Weights of a small contrastive audio-text model.
Training: soap at rate 0.0019, 10200 steps.
Data: trained on synthesized solo parts of chorales (CocoChorales), 39062 training examples, 66.8 epochs.
Rows from block 5 of the audio encoder of a small contrastive audio-text model, named by matrix and row number. Each number is 500 + 25 x the weight over its row's rms, rounded and kept within 0 to 999. All counts start at 0. Numbers have three digits each.
Before each channel's rows are labels from the 100 clips, of 14848, where the channel reaches its highest value: "lies over" is the class under the peak. Only what is clearly more common there than usual is listed. The data: synthesized solo parts of chorales (CocoChorales).
# conv: pointwise conv (encoder.blocks.5.conv.weight, 320x320x1), inputs 192-255

lies over: D3; D4
conv.126:523529494528509516470524521497453514526498509523542499464518516541484541499464468568519473520476512506452507484448487484511501491497524529518467523530514509490477533498506480513480497490490512

lies over: silence
conv.169:500545472495550477485511506479474499552472447531475515476499484482505528524473481513502468509495511511488463484530478515428532471482519520506518490483506467499481537504546487502458467479486467

lies over: A#4; A4
conv.286:509506532433528451494488488505482495491473512493495494474453488547537503453521488515489500526477503457466481479491478517506510519490528477560496500537447534498483497425516464497501516523474510

lies over: A#4
conv.246:473511476500525502506488497470565506479529491489511442483496490497471479527476489487523496485478496503506454482476468507429500447491506478478484486481468541519482496509454542469476479499507466

lies over: G4; G5
conv.241:476525484514474487517509512505452456474473431484524523452493513494483470483481488521489461486486456523474494506498493514488501490492490489511490504510497503523528474521478474505489504512512459

lies over: D3
conv.252:463489502472544469508479512494533544496520540523529493485501489499487526560499527510456520501478463492495482495529521507486502479490467476497520451517478547515524483484493476483478500481523505

lies over: G4
conv.250:437507496474501504490488478489523475473508534486521492542545475521493495503501484456524503494538512503476496517511508458485528488520472538499473497527496540520491481502514540545488513479515452

lies over: D#4
conv.263:513476547566510476507459502474452467526484495500506507508460541493529501507448510506550478468491497488496488546551471465483470503426492493517501462519483504489517539489459505496478493507439466

lies over: silence
conv.316:538479480502478480499506504494518523505474518484511475516514514498466557519517496507524482529556494500496454565500477502488508474475494489516497559511512492520486506517467505503574506528509485

lies over: A#4
conv.65:499537463490514505483480450500474468517516504504462461518483484505532481503471543502467483475463512527504500452492476479485480574517504523488486490490460504495544480489522497500453511491483491

lies over: G4; G5
conv.134:537525464482517489489485502501509472499492487505463457547497493504476469560491481464508468496450475565491498460505473490494518448518476506498502489503464504482541474473504513499492486486518467

lies over: G4; G#4
conv.202:466488484474467546440487499527542496510495506506449475532515506513540514478479506497531547490512445461510487481517550467477508484513431522571502463516481510508491508507523475488490472442471505

lies over: silence
conv.142:523500532485521499521537513475516500491501496523490553479498499504490527474449498521559477470517499563480469491488444461466479501471475538518478504543527540498514475513484466509479490516484490

lies over: G4
conv.221:494502494516490518537516476499465471510530491503486483522508500473541502497481466473482487550456480479502513486503531495508493506490506524517453536483489502514545494553439488510481523518507475

lies over: silence
conv.226:512527521558482455520485495508568520518483525500500545499510512490496498509506506499546479519500510559520479476520500518486474496480513500518557488540497536459478516473493557504529492479486522

lies over: G4; G5
conv.249:503468488513512488498483515509503496525507503539479471451472484470536514472542488489501481513483522491493519489507520496512491515483470534485517503493500476432513461483499508489493481466551504

lies over: silence; F4
conv.273:511500487471556485465529493557494472472501506499535492494482536468493507511487505485488488489486510536488493492506457512497527485503513463478471530530516507504498491473471491499510491472482427

lies over: silence; G4
conv.245:479499491460458476525491475513504473531478472504449534487480458499491512504513494502510503473484455463508489485545483516502518509477509486526538501480534485529526463487514481509512495444484553

lies over: D3
conv.287:493481500541474457531496465487504517489492519523559505503528495484470489487532456424489468500492501466535498532534488497535457467477484500502487500497484521454471558466530445537458492477518462

lies over: F4; C4
conv.141:479519489493462535477482501499524490498478486524502466424487511429503495493542476481492496495461517477533518502510499506561470494537526528511534505489493486482529514483464501507474477507501598

lies over: D#4; G#5
conv.235:485507530457502500533485465534524521512465478491538546496496488482504466497499445518488482488494509452517509520507444505511499469528503534491474491516509504549476521505520481491503495470532488

lies over: silence
conv.261:566526509486518511484484526523536479506514484505554543504502520540474483517483495496538479520452499557448502520492485493455517545501479499491523531525528514515492468467489520503523578511489539

lies over: D#4
conv.58:510490460533500494474521545557454484462472482504518502514495493499470497518524495512519552500484490536511491521559527485493525499551502540501492489537495536480520538436437520510507496557436500

lies over: A#4; G5
conv.311:471560527514460435500486482504494486498471468458500504497468488481471528484476505468471489496489545498513501471484473473506506512489501480490513513523484527457488512460529490519492507490491497

lies over: F4
conv.270:515479522466454474511528543439532512474487515506488491520504497504517461483526448490527520514494555512528485502549478499492526487490505478489526474461483473518489511470450508518489497523496546

lies over: F4
conv.64:521533472496494579493473510513585505508467481460470506465510508469505525517518466497510507553487495479470462492504486498467511493504511482521527497452539498513476490499489500499504461491505525

lies over: D#4
conv.32:485485468516531500487476484490493530492488512472481464540511501468509493507500524440537468458497506507473491474480463500498547478473501530514507500521515481545492484530490484515518535517486450