From a checkpoint of a small contrastive audio-text model.
Model: 7.14M parameters, log mel input, encoder arch tdnn, encoder norm batchnorm, encoder activation relu, encoder depths [18], encoder widths [320], text encoder width 128, text encoder layers 7, text encoder norm rmsnorm, text encoder activation gelu.
Training: soap at rate 0.0019, 10200 steps, batches of 256.
Data: trained on synthesized solo parts of chorales (CocoChorales), 39062 training examples, 66.8 epochs.
Rows from block 11 of the audio encoder of a small contrastive audio-text model, named by matrix and row number. Each number is 500 + 25 x the weight over its row's rms, rounded and kept within 0 to 999. All counts start at 0. Numbers have three digits each.
After each channel's rows are labels from the 100 clips, of 14848, where the channel reaches its highest value: "top examples" is what is common among them. Only what is clearly more common there than usual is listed. The data: synthesized solo parts of chorales (CocoChorales).
# conv: pointwise conv (encoder.blocks.11.conv.weight, 320x320x1), inputs 138-183

conv.148:495494477514491508474517472474493479488531504500486522464485471496470473476485499447503491433494524478496513485513474529498476502520485501
top examples: double bass; note G#3; note A#3

conv.197:512522491525512498518515533498524483434468472525500475500535476527470519488482495513519487486516502487483448489513457516520495522466496492
top examples: saxophone; note G#4; horn

conv.81:512496565564476527467529529561498485526480469500522534531528474488466499518535499539520529487486480512465593515488567469485470507481512483
top examples: note G#5; note F#5; violin; note A#5

conv.224:435473484515488470488487489496488495520500515511544459494554500491441489503500484517509491513476534510505442517506531492508494520526525523
top examples: note F#3; cello; note G#3

conv.251:470490488492515500492485454497508538461490460482525519478488460466513512528523529471498492495469513463519522511490495497492472536504445483
top examples: note F3; note E4; viola; note F#4

conv.126:504500484525491519500481598486489496468510486477525532512535498521490527505478473490550492488507488486505480473493473501463444502509484507
top examples: violin; note A4; horn; note B4

conv.306:474536536492494546535505485466487491527498476530485501516538496520458497471535493518541477488527521536453496490475541446478522513486514535
top examples: note A#3; note A#4

conv.125:526496491474502463481526511496506491547479526498549515556566484481491471515448528474503533532460513536516482514527455514474518514517524455
top examples: clarinet; note F5; note G5; note E5

conv.40:505489525511463505498482491462472448498540533485480485473489477505511459469513503514474461459446425498454506501532413469531484506469487494
top examples: note A#4; note A#3; instrument: violin; bassoon

conv.295:477489517489486541476484506490469496511515465493481471524496521524498521483523487495463480450536494560476513428471518494492523483455492529
top examples: note A#4; violin; note C5

conv.69:541486492514496492505504486499442480530496490480534488465510506504519447517554479485493488515502533514502519508486504539487475494517480504
top examples: note C5; note A#4; horn; note D5

conv.276:485488482453510516517443517496548513492482522525473485453464487473462502537513475465537496531508522528483487504519497539478504528503504481
top examples: trumpet; note F5; note F#5; note G5

conv.75:509520563514473513509514536540466489538482457532497533534500538544503521497515476529488523520504508501482585468511537508489501465445540497
top examples: note G#5; violin; note F#5; note A#5

conv.248:554495503482461516484542571465468531515517467525512506552492519486492496467513496510462522479519537551503497486503489481490460500476478480
top examples: clarinet; note F5; note C#5; note G5

conv.65:462501470458476526520436504498489493505515515513502504499500500480510513525510472459518492505493511484503499520488465500448532508490516438
top examples: trumpet; note B4; note A4

conv.272:530577501484509493519492510516476491498494447475511549498494506540501472488444477511473519487500474460488541559532503463499526499496517505
top examples: note C4; note A#3; bassoon; note C#4

conv.188:501518482476515475499534508492501470547499481490511503532528472478485508455483507482530531489461508502493494541483488528482546510485509510
top examples: note E4; tuba; viola; note E3

conv.41:497474522502466472491495481464454497494521515551484533463479541477484528500507463508529479467441524451502566490481461535527457491552502483
top examples: note C#4; note D4; note C#5; instrument: trumpet

conv.103:515497525516496535503476491491499496429478495505469497518478463511453542465568519491510443514469500500480510526485470522503502497494509524
top examples: note A#4; note A4; tuba

conv.122:480498479584495462465503474491500496522472509528531478503518510491482501504473500558468529487507493493532503478496471514514467490513497481
top examples: viola; note A4; note G#4; note G4

conv.139:480500471490486505523486542473495487519483447524514455512520496531473485479511485496538495484533478502495495490568504492479495539459490525
top examples: note D5; violin

conv.316:513512538482488523506525491472488483507550472464497511472487487497502452534555475558522479474495526551504520490485519508504470512466492507
top examples: note F#5; note E5; flute; note F#4

conv.38:456500520493514516525512468446530493524518515501498491487518496499514484487519475506557488456546517491455515492485487453491455548479480469
top examples: flute; note D#5; note F5; note D5

conv.249:470493498489472515513485500500516447509544509462505516516519510517506484477448489486455496491426493498479482539456490478500545515455518492
top examples: note B4; violin; note A4; note C#5

conv.258:517460512486504469493468487496470493492495482482474506483508478487482488488497472479464509507484508503494499495503493502480488496501470510
top examples: note F3; note G3; tuba; cello

conv.89:463459500505507549516482505467531485490488507516502479480554452513492455501517504466511497469515499492486511525524497490489509540481516444
top examples: bassoon; note F3; note F#3

conv.278:486520513468513500549496474550471497488498497540482461483476515507503538517523512489538484501528493478503526489468542478438477515499457515
top examples: note G#5; violin; note A#5; note F#5

conv.149:527455496510527499497523527456498468488520522482542468544557484524492505482502493506513543506520498550497524454508492528510486486511452487
top examples: note C#5; clarinet; note C5; note D#5

conv.228:513484476514524494523510524494498445502519486540524514528524495512498475483493524474494500519451500466514515504505504483533487495503505500
top examples: note F5; clarinet; note D#5

conv.109:475508492485523541550538470513487426513516498473529506501482461492489446461499537482479529504518483476487460482446505471520515545496497513
top examples: note A5; note G5; flute

conv.124:498530502507526519482516498447471499506504488478480505464481515520498523477498511487469474527500478482490519477481475508510511504517475519
top examples: double bass; note G#3; note C4

conv.50:463498496478495524524508504505496534496512497525511548522504483492526547461468498477501484514460474496480477478498485478459513508494470483
top examples: note D4; horn; note C#5; note A4

conv.259:474534496479517544555474474497481482478493507516489490489495483506506475476519513482526508484484444506499477525504455473571538552466525501
top examples: note A3; note A#3; bassoon; note A4

conv.252:551505481481529469511486497470503466514488550483491504457496542506526510499515472481543479496474491453516527495495487547523483487505490526
top examples: note F5; note F#5; trumpet; note D#5

conv.151:449547517500517517531501518499493484471504473479521539493540470503475515484529484541520495504473475507503516475506496491499502478510512505
top examples: note F4; saxophone

conv.93:519490513494498445495473533506490458524537509503533528493540516479511526518490517520533483478483490486487477497506504504484488485494505478
top examples: cello; note G3; note E4; note G#3

conv.303:486531474466501476478505508507498457518531511503479469494480470486462516529531524472532484531520475487487514494510466509491494514497506498
top examples: note D4; note D#4; clarinet; note D5

conv.244:487486463506493486511484480509510481494492538481478496453525476535479511497448514501481497483464454509504528473542453471499491498511501518
top examples: note D#3; tuba; note A#3; note D#4

conv.30:565555506494527474517494529521480488509518483499514528489517484520522506510499504478533484487498476487494576482532500486509527501481490507
top examples: note C4; clarinet; note D4; note F4

conv.83:469457509488515465451525526484486469530521523491539490487494525493505476554465492520454519435489478502471521498478524483511513522540498478
top examples: note D#3; cello; tuba

conv.141:478527511474495436498509523528487470547527495493485528509522497511486475496445496528486541496480492446508576509462568513515526516474485486
top examples: note G#5; violin; note F#5; note A#5

conv.97:507494496497495501466528503485479457497492505495561511526496502521533473479540514491453522471518537555462522489492486534519500505494501489
top examples: note C#5; horn; note C5; clarinet

conv.260:488531515510528509509484470518493498472511526571499520463471494429499515489533473519520479479475537499484522494472514482525523460516539474
top examples: flute; bassoon; note B4; note A4

conv.184:505553494529514499495478472489494505512508462501515512472543539523543507506467527535487491514552483455517508495559478525501473431504502512
top examples: note D4; note B4

conv.290:471525493497463475491502497466487505493520495494498548477494492503469497491523482490473468475464558520478511484458494516459493470457482518
top examples: note F3

conv.226:506531511512492503455500550511517501534439476454506514525489505494487505492491525571476529491494480507532522508512517512483459502484494468
top examples: cello; note A3; note G3; note B3

conv.281:531449495496471485466486542492453479471454485495522489550466514514538488493489460546446506503516513518492486531485498545545490466508496494
top examples: note D#4; note D4; tuba; note D#5

conv.164:545504498475507488485462489515487548530475437509526496486504498500506495505539490497505505506457505463505459533527528522499501487465478522
top examples: note C4; note F4

conv.288:481518478533548518521487490495491504493540462498504510481457473554445490503520514461513510502516505490527457479522513491510507534518511467
top examples: saxophone; violin; note G#4; note B4

conv.22:472513496489473531522525518563505491515502490512507475530455480499484504496468480496453505527498497509476531485550478472505499513496503543
top examples: note D#4; clarinet

conv.63:480502513530463540494475495473493478495510476452493519479515432483528474467508480523458485444496484557506436533494513505526465474535517539
top examples: note D#4; note D#5

conv.58:525499492503498479503484494500470487483511459497495466476485492518447487500506511501457488505504481490496493522523516541563482485495481522
top examples: note A#4; violin; note G#4

conv.297:456494521517515503491446545534539465517495564530525525511486458477547502490454486510514539517504472478500497521439535498498509492572497496
top examples: note G#5; violin; note F#5; note A#5

conv.208:505548498442490510536511455504502470523502525516483525458456534509458499488470471469515513488459509488518509542500459566479495511517541490
top examples: note E3; tuba; note E4; note F#3

conv.239:524471541537484475480486536552469452513507517482499545514499482488516522478503506541515511478489474494484584497504576507495467483502499512
top examples: note G#5; violin; note F#5; note A#5

conv.91:488490480500522499481497485512492475491487523559479494488467438480443518506532488492549487511488529474491453487510487475469476511512518475
top examples: note C#4; note F#4; note C4; note F4

conv.16:492482510451476458520526472510492466505528499530482449509486497498492534506516515500523500518486491533508460534489468482508522496515514533
top examples: note D#4; note D4; tuba; instrument: clarinet

conv.145:516460531499478509482480570517524480449517485504506481497577492501517477511503488514484475492451529467483490487506500451502514483460492548
top examples: note D#4; note D#5

conv.205:495484489452495519539480473534522508503523517489482516503479453470498499485486498478490488475497517501505485497443488491491504519499450521
top examples: note F3; tuba; note G3; note A#3

conv.24:458536487506485524469485516480470541514473533501530502505472481498507486473485473473446480475577527467495516491507510481516500482531502427
top examples: note A4; note A#4; flute; note B4

conv.231:536512481491492492477496507503494461519498498449481474480511487526460489484524514482462463495506474495492503516512479527539519499515440560
top examples: note A5; note G5; flute

conv.117:514482507482506487503489555506505520535468518456482478473521500447503510500479498524492493496488512497504487533509492476506473488538477503
top examples: note F3; tuba; note A#3; instrument: cello

conv.43:469512490488468497496477515483469487496498541451503495463497487522496514513494520473535496479484447505503504486536459531516483482487476505
top examples: note D#3; tuba; note A#3; note F3

conv.133:534455503500509539503555487488516470461504532510525493498479501511497462528522509474524538481522538515514553470523501522527455536498473507
top examples: note C#5; horn; note C5; note B4

conv.307:458500477480504481485483488502513502505477488495506522466534483520468454488466542512457520490504508506487449496520444477510524514473493476
top examples: note G5; violin; note G4

conv.242:451507487443473476558536499513509452498526492509523539564546500515496469526506466471500512491470523474490539526472477476485533550501509481
top examples: clarinet; note D#4; note G#4; note F4

conv.315:483549445510545481541501511505503484479488483469505494521477507535511503480493561486533496509528505451454480477483449472487491513480486523
top examples: note D5; note D4; note C5; flute

conv.247:530459509516469492480496516526456516494459519515449465480480508501485506482470486510468499519494563482507477519451492495531508491476479517
top examples: note F#3; note G#3; tuba

conv.88:486510531508481545501496505533447494512501488466447490494482453499504501536501479481530525525508537509465536484479517479479479472487472496
top examples: note F#5; note F#4; flute; note F5

conv.215:539469501552474526464498485450447505491520498489468483511457480470487470511498481532472521474543489462490492487459500510485469493495424498
top examples: viola; note G#4; note G4; note A4

conv.49:494497482502451532472503494456513524499518497485582544501532521495523456550468494516485507532485503519503493479491478529534494511499519480
top examples: saxophone; note D4; note C#4; note F4

conv.34:528505490505483511518529504469493453520531528518531553529556517547463486479518483501492467478494491478500529513477498497490479522470476533
top examples: double bass; note A3; note G#3

conv.14:496518503521491493506443473488464487543462476513502499482507490471523504505464507538499490503507470492482503498510491503478533495472520440
top examples: horn; note E4; note D#4; note D4

conv.171:510490503464501475489480505486507516558508495495472462464478493494454522508475519482450506493566498478494481507479525508465538495474494509
top examples: note A3; tuba; note B3; note G3

conv.246:498497464551460479475490465449527499511478512439514502494463479533510491511498476512454508485457477485472472511478470499497519559451499464
top examples: violin; note G#4; note A#4; note A4

conv.174:494461470501483524494501488498491475487502518474485519495543503479499522490510497501527436481445493475516475503473474492512497512460441447
top examples: note D#4; tuba; note D4; note D#3

conv.195:500493525490530452551485543480489478512544537516497493502508482475492477554496504533490551523507491505479506487471491496489505480496490484
top examples: note D#4; note D#5; tuba

conv.119:495500516501511488513545460507511477528521472478517547489465509526480489561491521517486483462492497490500486482481518457484456522480504446
top examples: saxophone; note G4; note F4; note G#4

conv.51:514514496481526482505537494496524459524477511508506532504502487461504493444469488440470512503481460532522502499476517536501536523490498451
top examples: tuba; note D#4; note D4; horn

conv.46:494476502491489462459509498555479487481495472457487475489494471520558486512429509474501508489441488468516496501510516511480500498504463549
top examples: note G4; clarinet; note G3; tuba

conv.147:529509522512507484502487543571497445501511509479505496521558529538521475502490495486482486530452468499518536508536482504501496491521528515
top examples: note D3; tuba; note A3; note D4

conv.263:524530492501514494459490511474510568502494481501514495487480491496515554497421463512494468504512538485487455526584514466499471456500512473
top examples: note F4; note D#5; note F5; flute

conv.142:542513466527510509485530499540497508482503478536522512490536522519447512497471461556494496491505532497508464482472473535481498535492496510
top examples: note F3; tuba; note A#3; note G3

conv.200:493468500497505529470503519517509521526545503526566494455534508461532449577489519494497530532511483511484486506491523513505519480527485516
top examples: bassoon; note G3; note A3; note A#3

conv.283:437494511511482518490518473500499506482527486464520513485496488521482469509465495473469487471576495484498491495470504492487485512490474481
top examples: note A5; note G5; flute; note A4

conv.280:488482471515472502532502464517487531492524491485474504478498468495486514457488467510487476476518511499504480513505493525488506514456495478
top examples: flute; note F#5; note E5; note G#5

conv.131:506502478453523496507486497518481496436509485499501482487513436475489507517484489490529505522462491496513501469500495458483477492494488500
top examples: note G4; clarinet; note F4

conv.199:533489479482467491461542547492447481510513462498488481522493482487492484529483527489475502509434485485522496479517455485573485519517488484
top examples: note A#4; note A#3

conv.123:478447527480521502492524489511536538474498491517473526546476534495495470513511522500483522486498558492467500481505492482460455516524494503
top examples: clarinet; saxophone; note C5; note E5

conv.268:559511523532489524511497475506497507489505521557518521513501513508477523498520489503521487510493504491496561480485482528507489500469475524
top examples: clarinet; note C4; note D4; note D#4

conv.234:473492496517498501525468548504491462483491490519504475480528536508528438495495519475477490516485471491503540491508490464508460489557475493
top examples: note D3; tuba; flute; note A3

conv.44:484488504508503483492506493504474471496471533503534476534457478490511517547490507493513494503429499509471511501510491510537504483502490442
top examples: note G3; tuba; note A3

conv.23:516492494462499493472491525495522473490491519461470453503491481487480519508500500487481526489499520526490494502470503542445505484537502479
top examples: note F#4; viola; note E4; note F#5

conv.237:508545479493524505537451503476509554553494508505488542450538528526492504519462489461498486500482479494504549531496501536498478458533490502
top examples: note E3; tuba; note E4; note F#3

conv.257:555507476501534436486497545500478471488532523456527499494558525488511490536478537537521500508488459489527495489517478514527475474488517503
top examples: note C5; note B4

conv.209:527532507506492495507490461493490490506526515481503478479490446489454499463458459487486485501447484484500494545500485509488532499488510519
top examples: tuba; note E3; note E4; instrument: viola

conv.219:466514537503443529538494538497448469515490496544492496536499486536505506469520476525500509448483502517508531518494542459505523483476523479
top examples: violin; note C#5; note G#5; note F#5

conv.245:536522464549493524461459486487523481533509502520517533458526541533503474506494474486529477492528492500476530510520491531456523479495523471
top examples: note A4; horn; note A5; note G5

conv.214:524494490497477485535503480457471469494502555511465524438492460487514514511502465492545474495486518479489541506485481524516468514504501530
top examples: note D#3; tuba; note A#3

conv.48:462489505462478487506500542488487470530557490543529449488506523442538492569486503469534511471500499497502499483494517446485478469508474514
top examples: bassoon; note A3; note G3; note B3

conv.102:490502501503477499504467565482509483498556523482512492477570450488504506510465474467507501516456502492516488501506506505482541524465484517
top examples: note C4; tuba

conv.115:453495506509470509506485503496491529537480475502485486489465534518479476492494453561479527516516467453450491488518521446499495536479507488
top examples: note E4; note D4; viola; note A3

conv.298:502514472500527448505484509562469486460498472444488481468491463508509502500462509496515489535509512457532488510495500496467492488430500526
top examples: note G3; tuba; note A3; note G4

conv.80:519507470493530449499571531467499508527497469457527520528489499483491514475456481510484523508505502507452471495530474520496489547480517495
top examples: clarinet; note B4; note G#4

conv.52:504465514517546498515498519517546444492505497504482478475480523524446490543486504533518507489498474506484498499545504479497463520526486488
top examples: note F5; flute; clarinet; note F4

conv.161:487507508492483553516481524503507527534522505511479470504507513550485491467507491515514505516588495518511485502476500517498528487556499473
top examples: note A5; note A4; note G5; note B4

conv.312:468481515488491509502475497508532517500506501530481506534472456486515520481514487533478517493481543487480506490487484494470505522506464469
top examples: note F#4; note F#5; clarinet

conv.275:488452516530480501473465537467520475460501519465561517475509476459538496555499487500473503520475444533494487508521465497518503509517508562
top examples: trombone; note G#4; note G4; note F#4

conv.67:517451508528497503489523492492500517514489492495469449492469557513503580490481467514464492529480486506475459470497477507501479506474459567
top examples: note B4; violin; note A4; saxophone

conv.59:483479521444487495569458476485501477480491509507464486498484513490495467521483470470505476479481529478513520512455476468495518545522542481
top examples: flute; note D5; note E5; note D#5

conv.254:485512506512529481511490475527473523485470502465477472475497495496489501515475479535518514538509479509488485547495537482505522465471534541
top examples: tuba; horn; note D#3

conv.261:512483504465509484475514498532511535538535520486491483496485558494455476518468520514458505493509505478496537493485482517482478495504467486
top examples: bassoon; note D3; saxophone; note B3

conv.270:480511535512501538525494540485533509484481532456517489548496507497527513478472520495521575525497462538487467494513524502470485501521493539
top examples: note A#5; violin; note G#5; note D#3

conv.20:524466473517468504477509495487490504504488489514478490491512438499503484487543530497475512517486480496524536467486488548517551504475476465
top examples: horn; note C#5; note C5; note D5

conv.96:483506503422512518496478493502457512515503469471491506498502481448493551572499498498538478564471464489514472465481486434476518480493484510
top examples: trombone; note G#4; note F#4; note G4

conv.71:490496476462503502512483487444519514499543525503490528449504477416502450498479495501492504486467482498491459522523466502509484480506530470
top examples: double bass; note D4; note A3

conv.177:473463504507465483541533554570499493492491479492533516548525492500491483503503476490467511567503483488503494501494500504470472603498509473
top examples: clarinet; note D#4; note F4; note G#4

conv.273:510512485483591501511497516529491509505494495522487514482494509471504546477518553511517470544529525500561498451489490508477518467507491519
top examples: note G4; clarinet; note F4; note A4

conv.159:463448543524510543523499494488552527498496466514482479544490501517489492494511482493534490434487536510471466479489525455457482518505548481
top examples: trumpet; note G#5; note F#5; note A#5

conv.33:483525466472536492536514453504506503494451506515450493480512499510474518455491508479532504505464537467530487513464478492514494491531495503
top examples: note F5; flute; note F#5

conv.95:497483473502503492493490511489539458522482504507500472495501472553500448466467499494480487492480487501498445477462479495494516543469530501
top examples: oboe; note G4; note G#4

conv.79:470498494448482501498487492493534526508483476495526524497489533492496542534482491491491495537499479463495517513487518487463542486508497503
top examples: oboe; note A4; note G#4; note A#4

conv.169:481517458526504475496524502530510491525536473522485531464511472493482517515487498551477458503532491487497478479486467476539513487457528522
top examples: viola; note A4; note A#4; note G4

conv.250:539468498492476501560524509490498544496486519520488492503465506495488522495464478487510499498503507502530494464480518519521494485525489518
top examples: flute; note C5; note D5; note G5

conv.113:535564503518521508531501486536473464483504460525531526493518456516505500508503473512525524530476484468466516469498492467486500535440549530
top examples: note C#4; note C4; note D#4

conv.143:437494482475502487507493454459525506508502458483518473505465504473466462533536519509473509508521568503474484505501480466452532517468499459
top examples: note F5; note F3; note F#5; note D#5

conv.183:490464493484463458483502499475503510519498506514487459504491498512476503491502482520552496501473513487519474525483495459513480520512511490
top examples: note C#4; note F#3; note F#4

conv.19:460493488530543509486471486508491531496466509489461502494497474490495508494512551489494533525525526493543506482541507470505477488499476481
top examples: note G4; clarinet; note F4; note G3

conv.292:483508544541430527505529473454524489471475541515528491499470459550484515436532456524491511476485496516454494495494541499495509533458546469
top examples: violin; note G#4; note A#4; note B4

conv.127:465460489549480479472497532508532513514476541513546500510497536483498514496471481501459524510500496501521450465490489535504519505539513521
top examples: horn; note A4; note B4; note A#4

conv.277:490512471533510501466506521481486483516490463478531504524475478556496500484495481471466465482514507496535507512498494505471499541472486471
top examples: note E4; tuba; instrument: violin; note G#4

conv.84:480490482560476508469515533512507494533503521484565512527505520506514512483498473507521497504456517476520535497494489518498515553524511483
top examples: violin; note A#4; note G#4; note B4

conv.120:517485473513496451443528495455476540517528514491478495498495517518519478504521488520483493533523499513502511531494489578511477480496497523
top examples: horn; note C#5; note C5; note D5

conv.36:476495542501504484462516494510470517527492500501482496502532488472483479472479482530470521469476512498447515508530532457503484488492483532
top examples: note G#5; violin; note D#5; note A#5

conv.112:470484520502476550510463511480553488496463564451535548505519508499542467486475529479503535505493451492510451505450520524525484510511466467
top examples: note E4; note F#4

conv.100:522485502438502518542487459553503474483472488509496537504470507476473459548506482488486490531460504473506512497447465484478480552482519467
top examples: note D4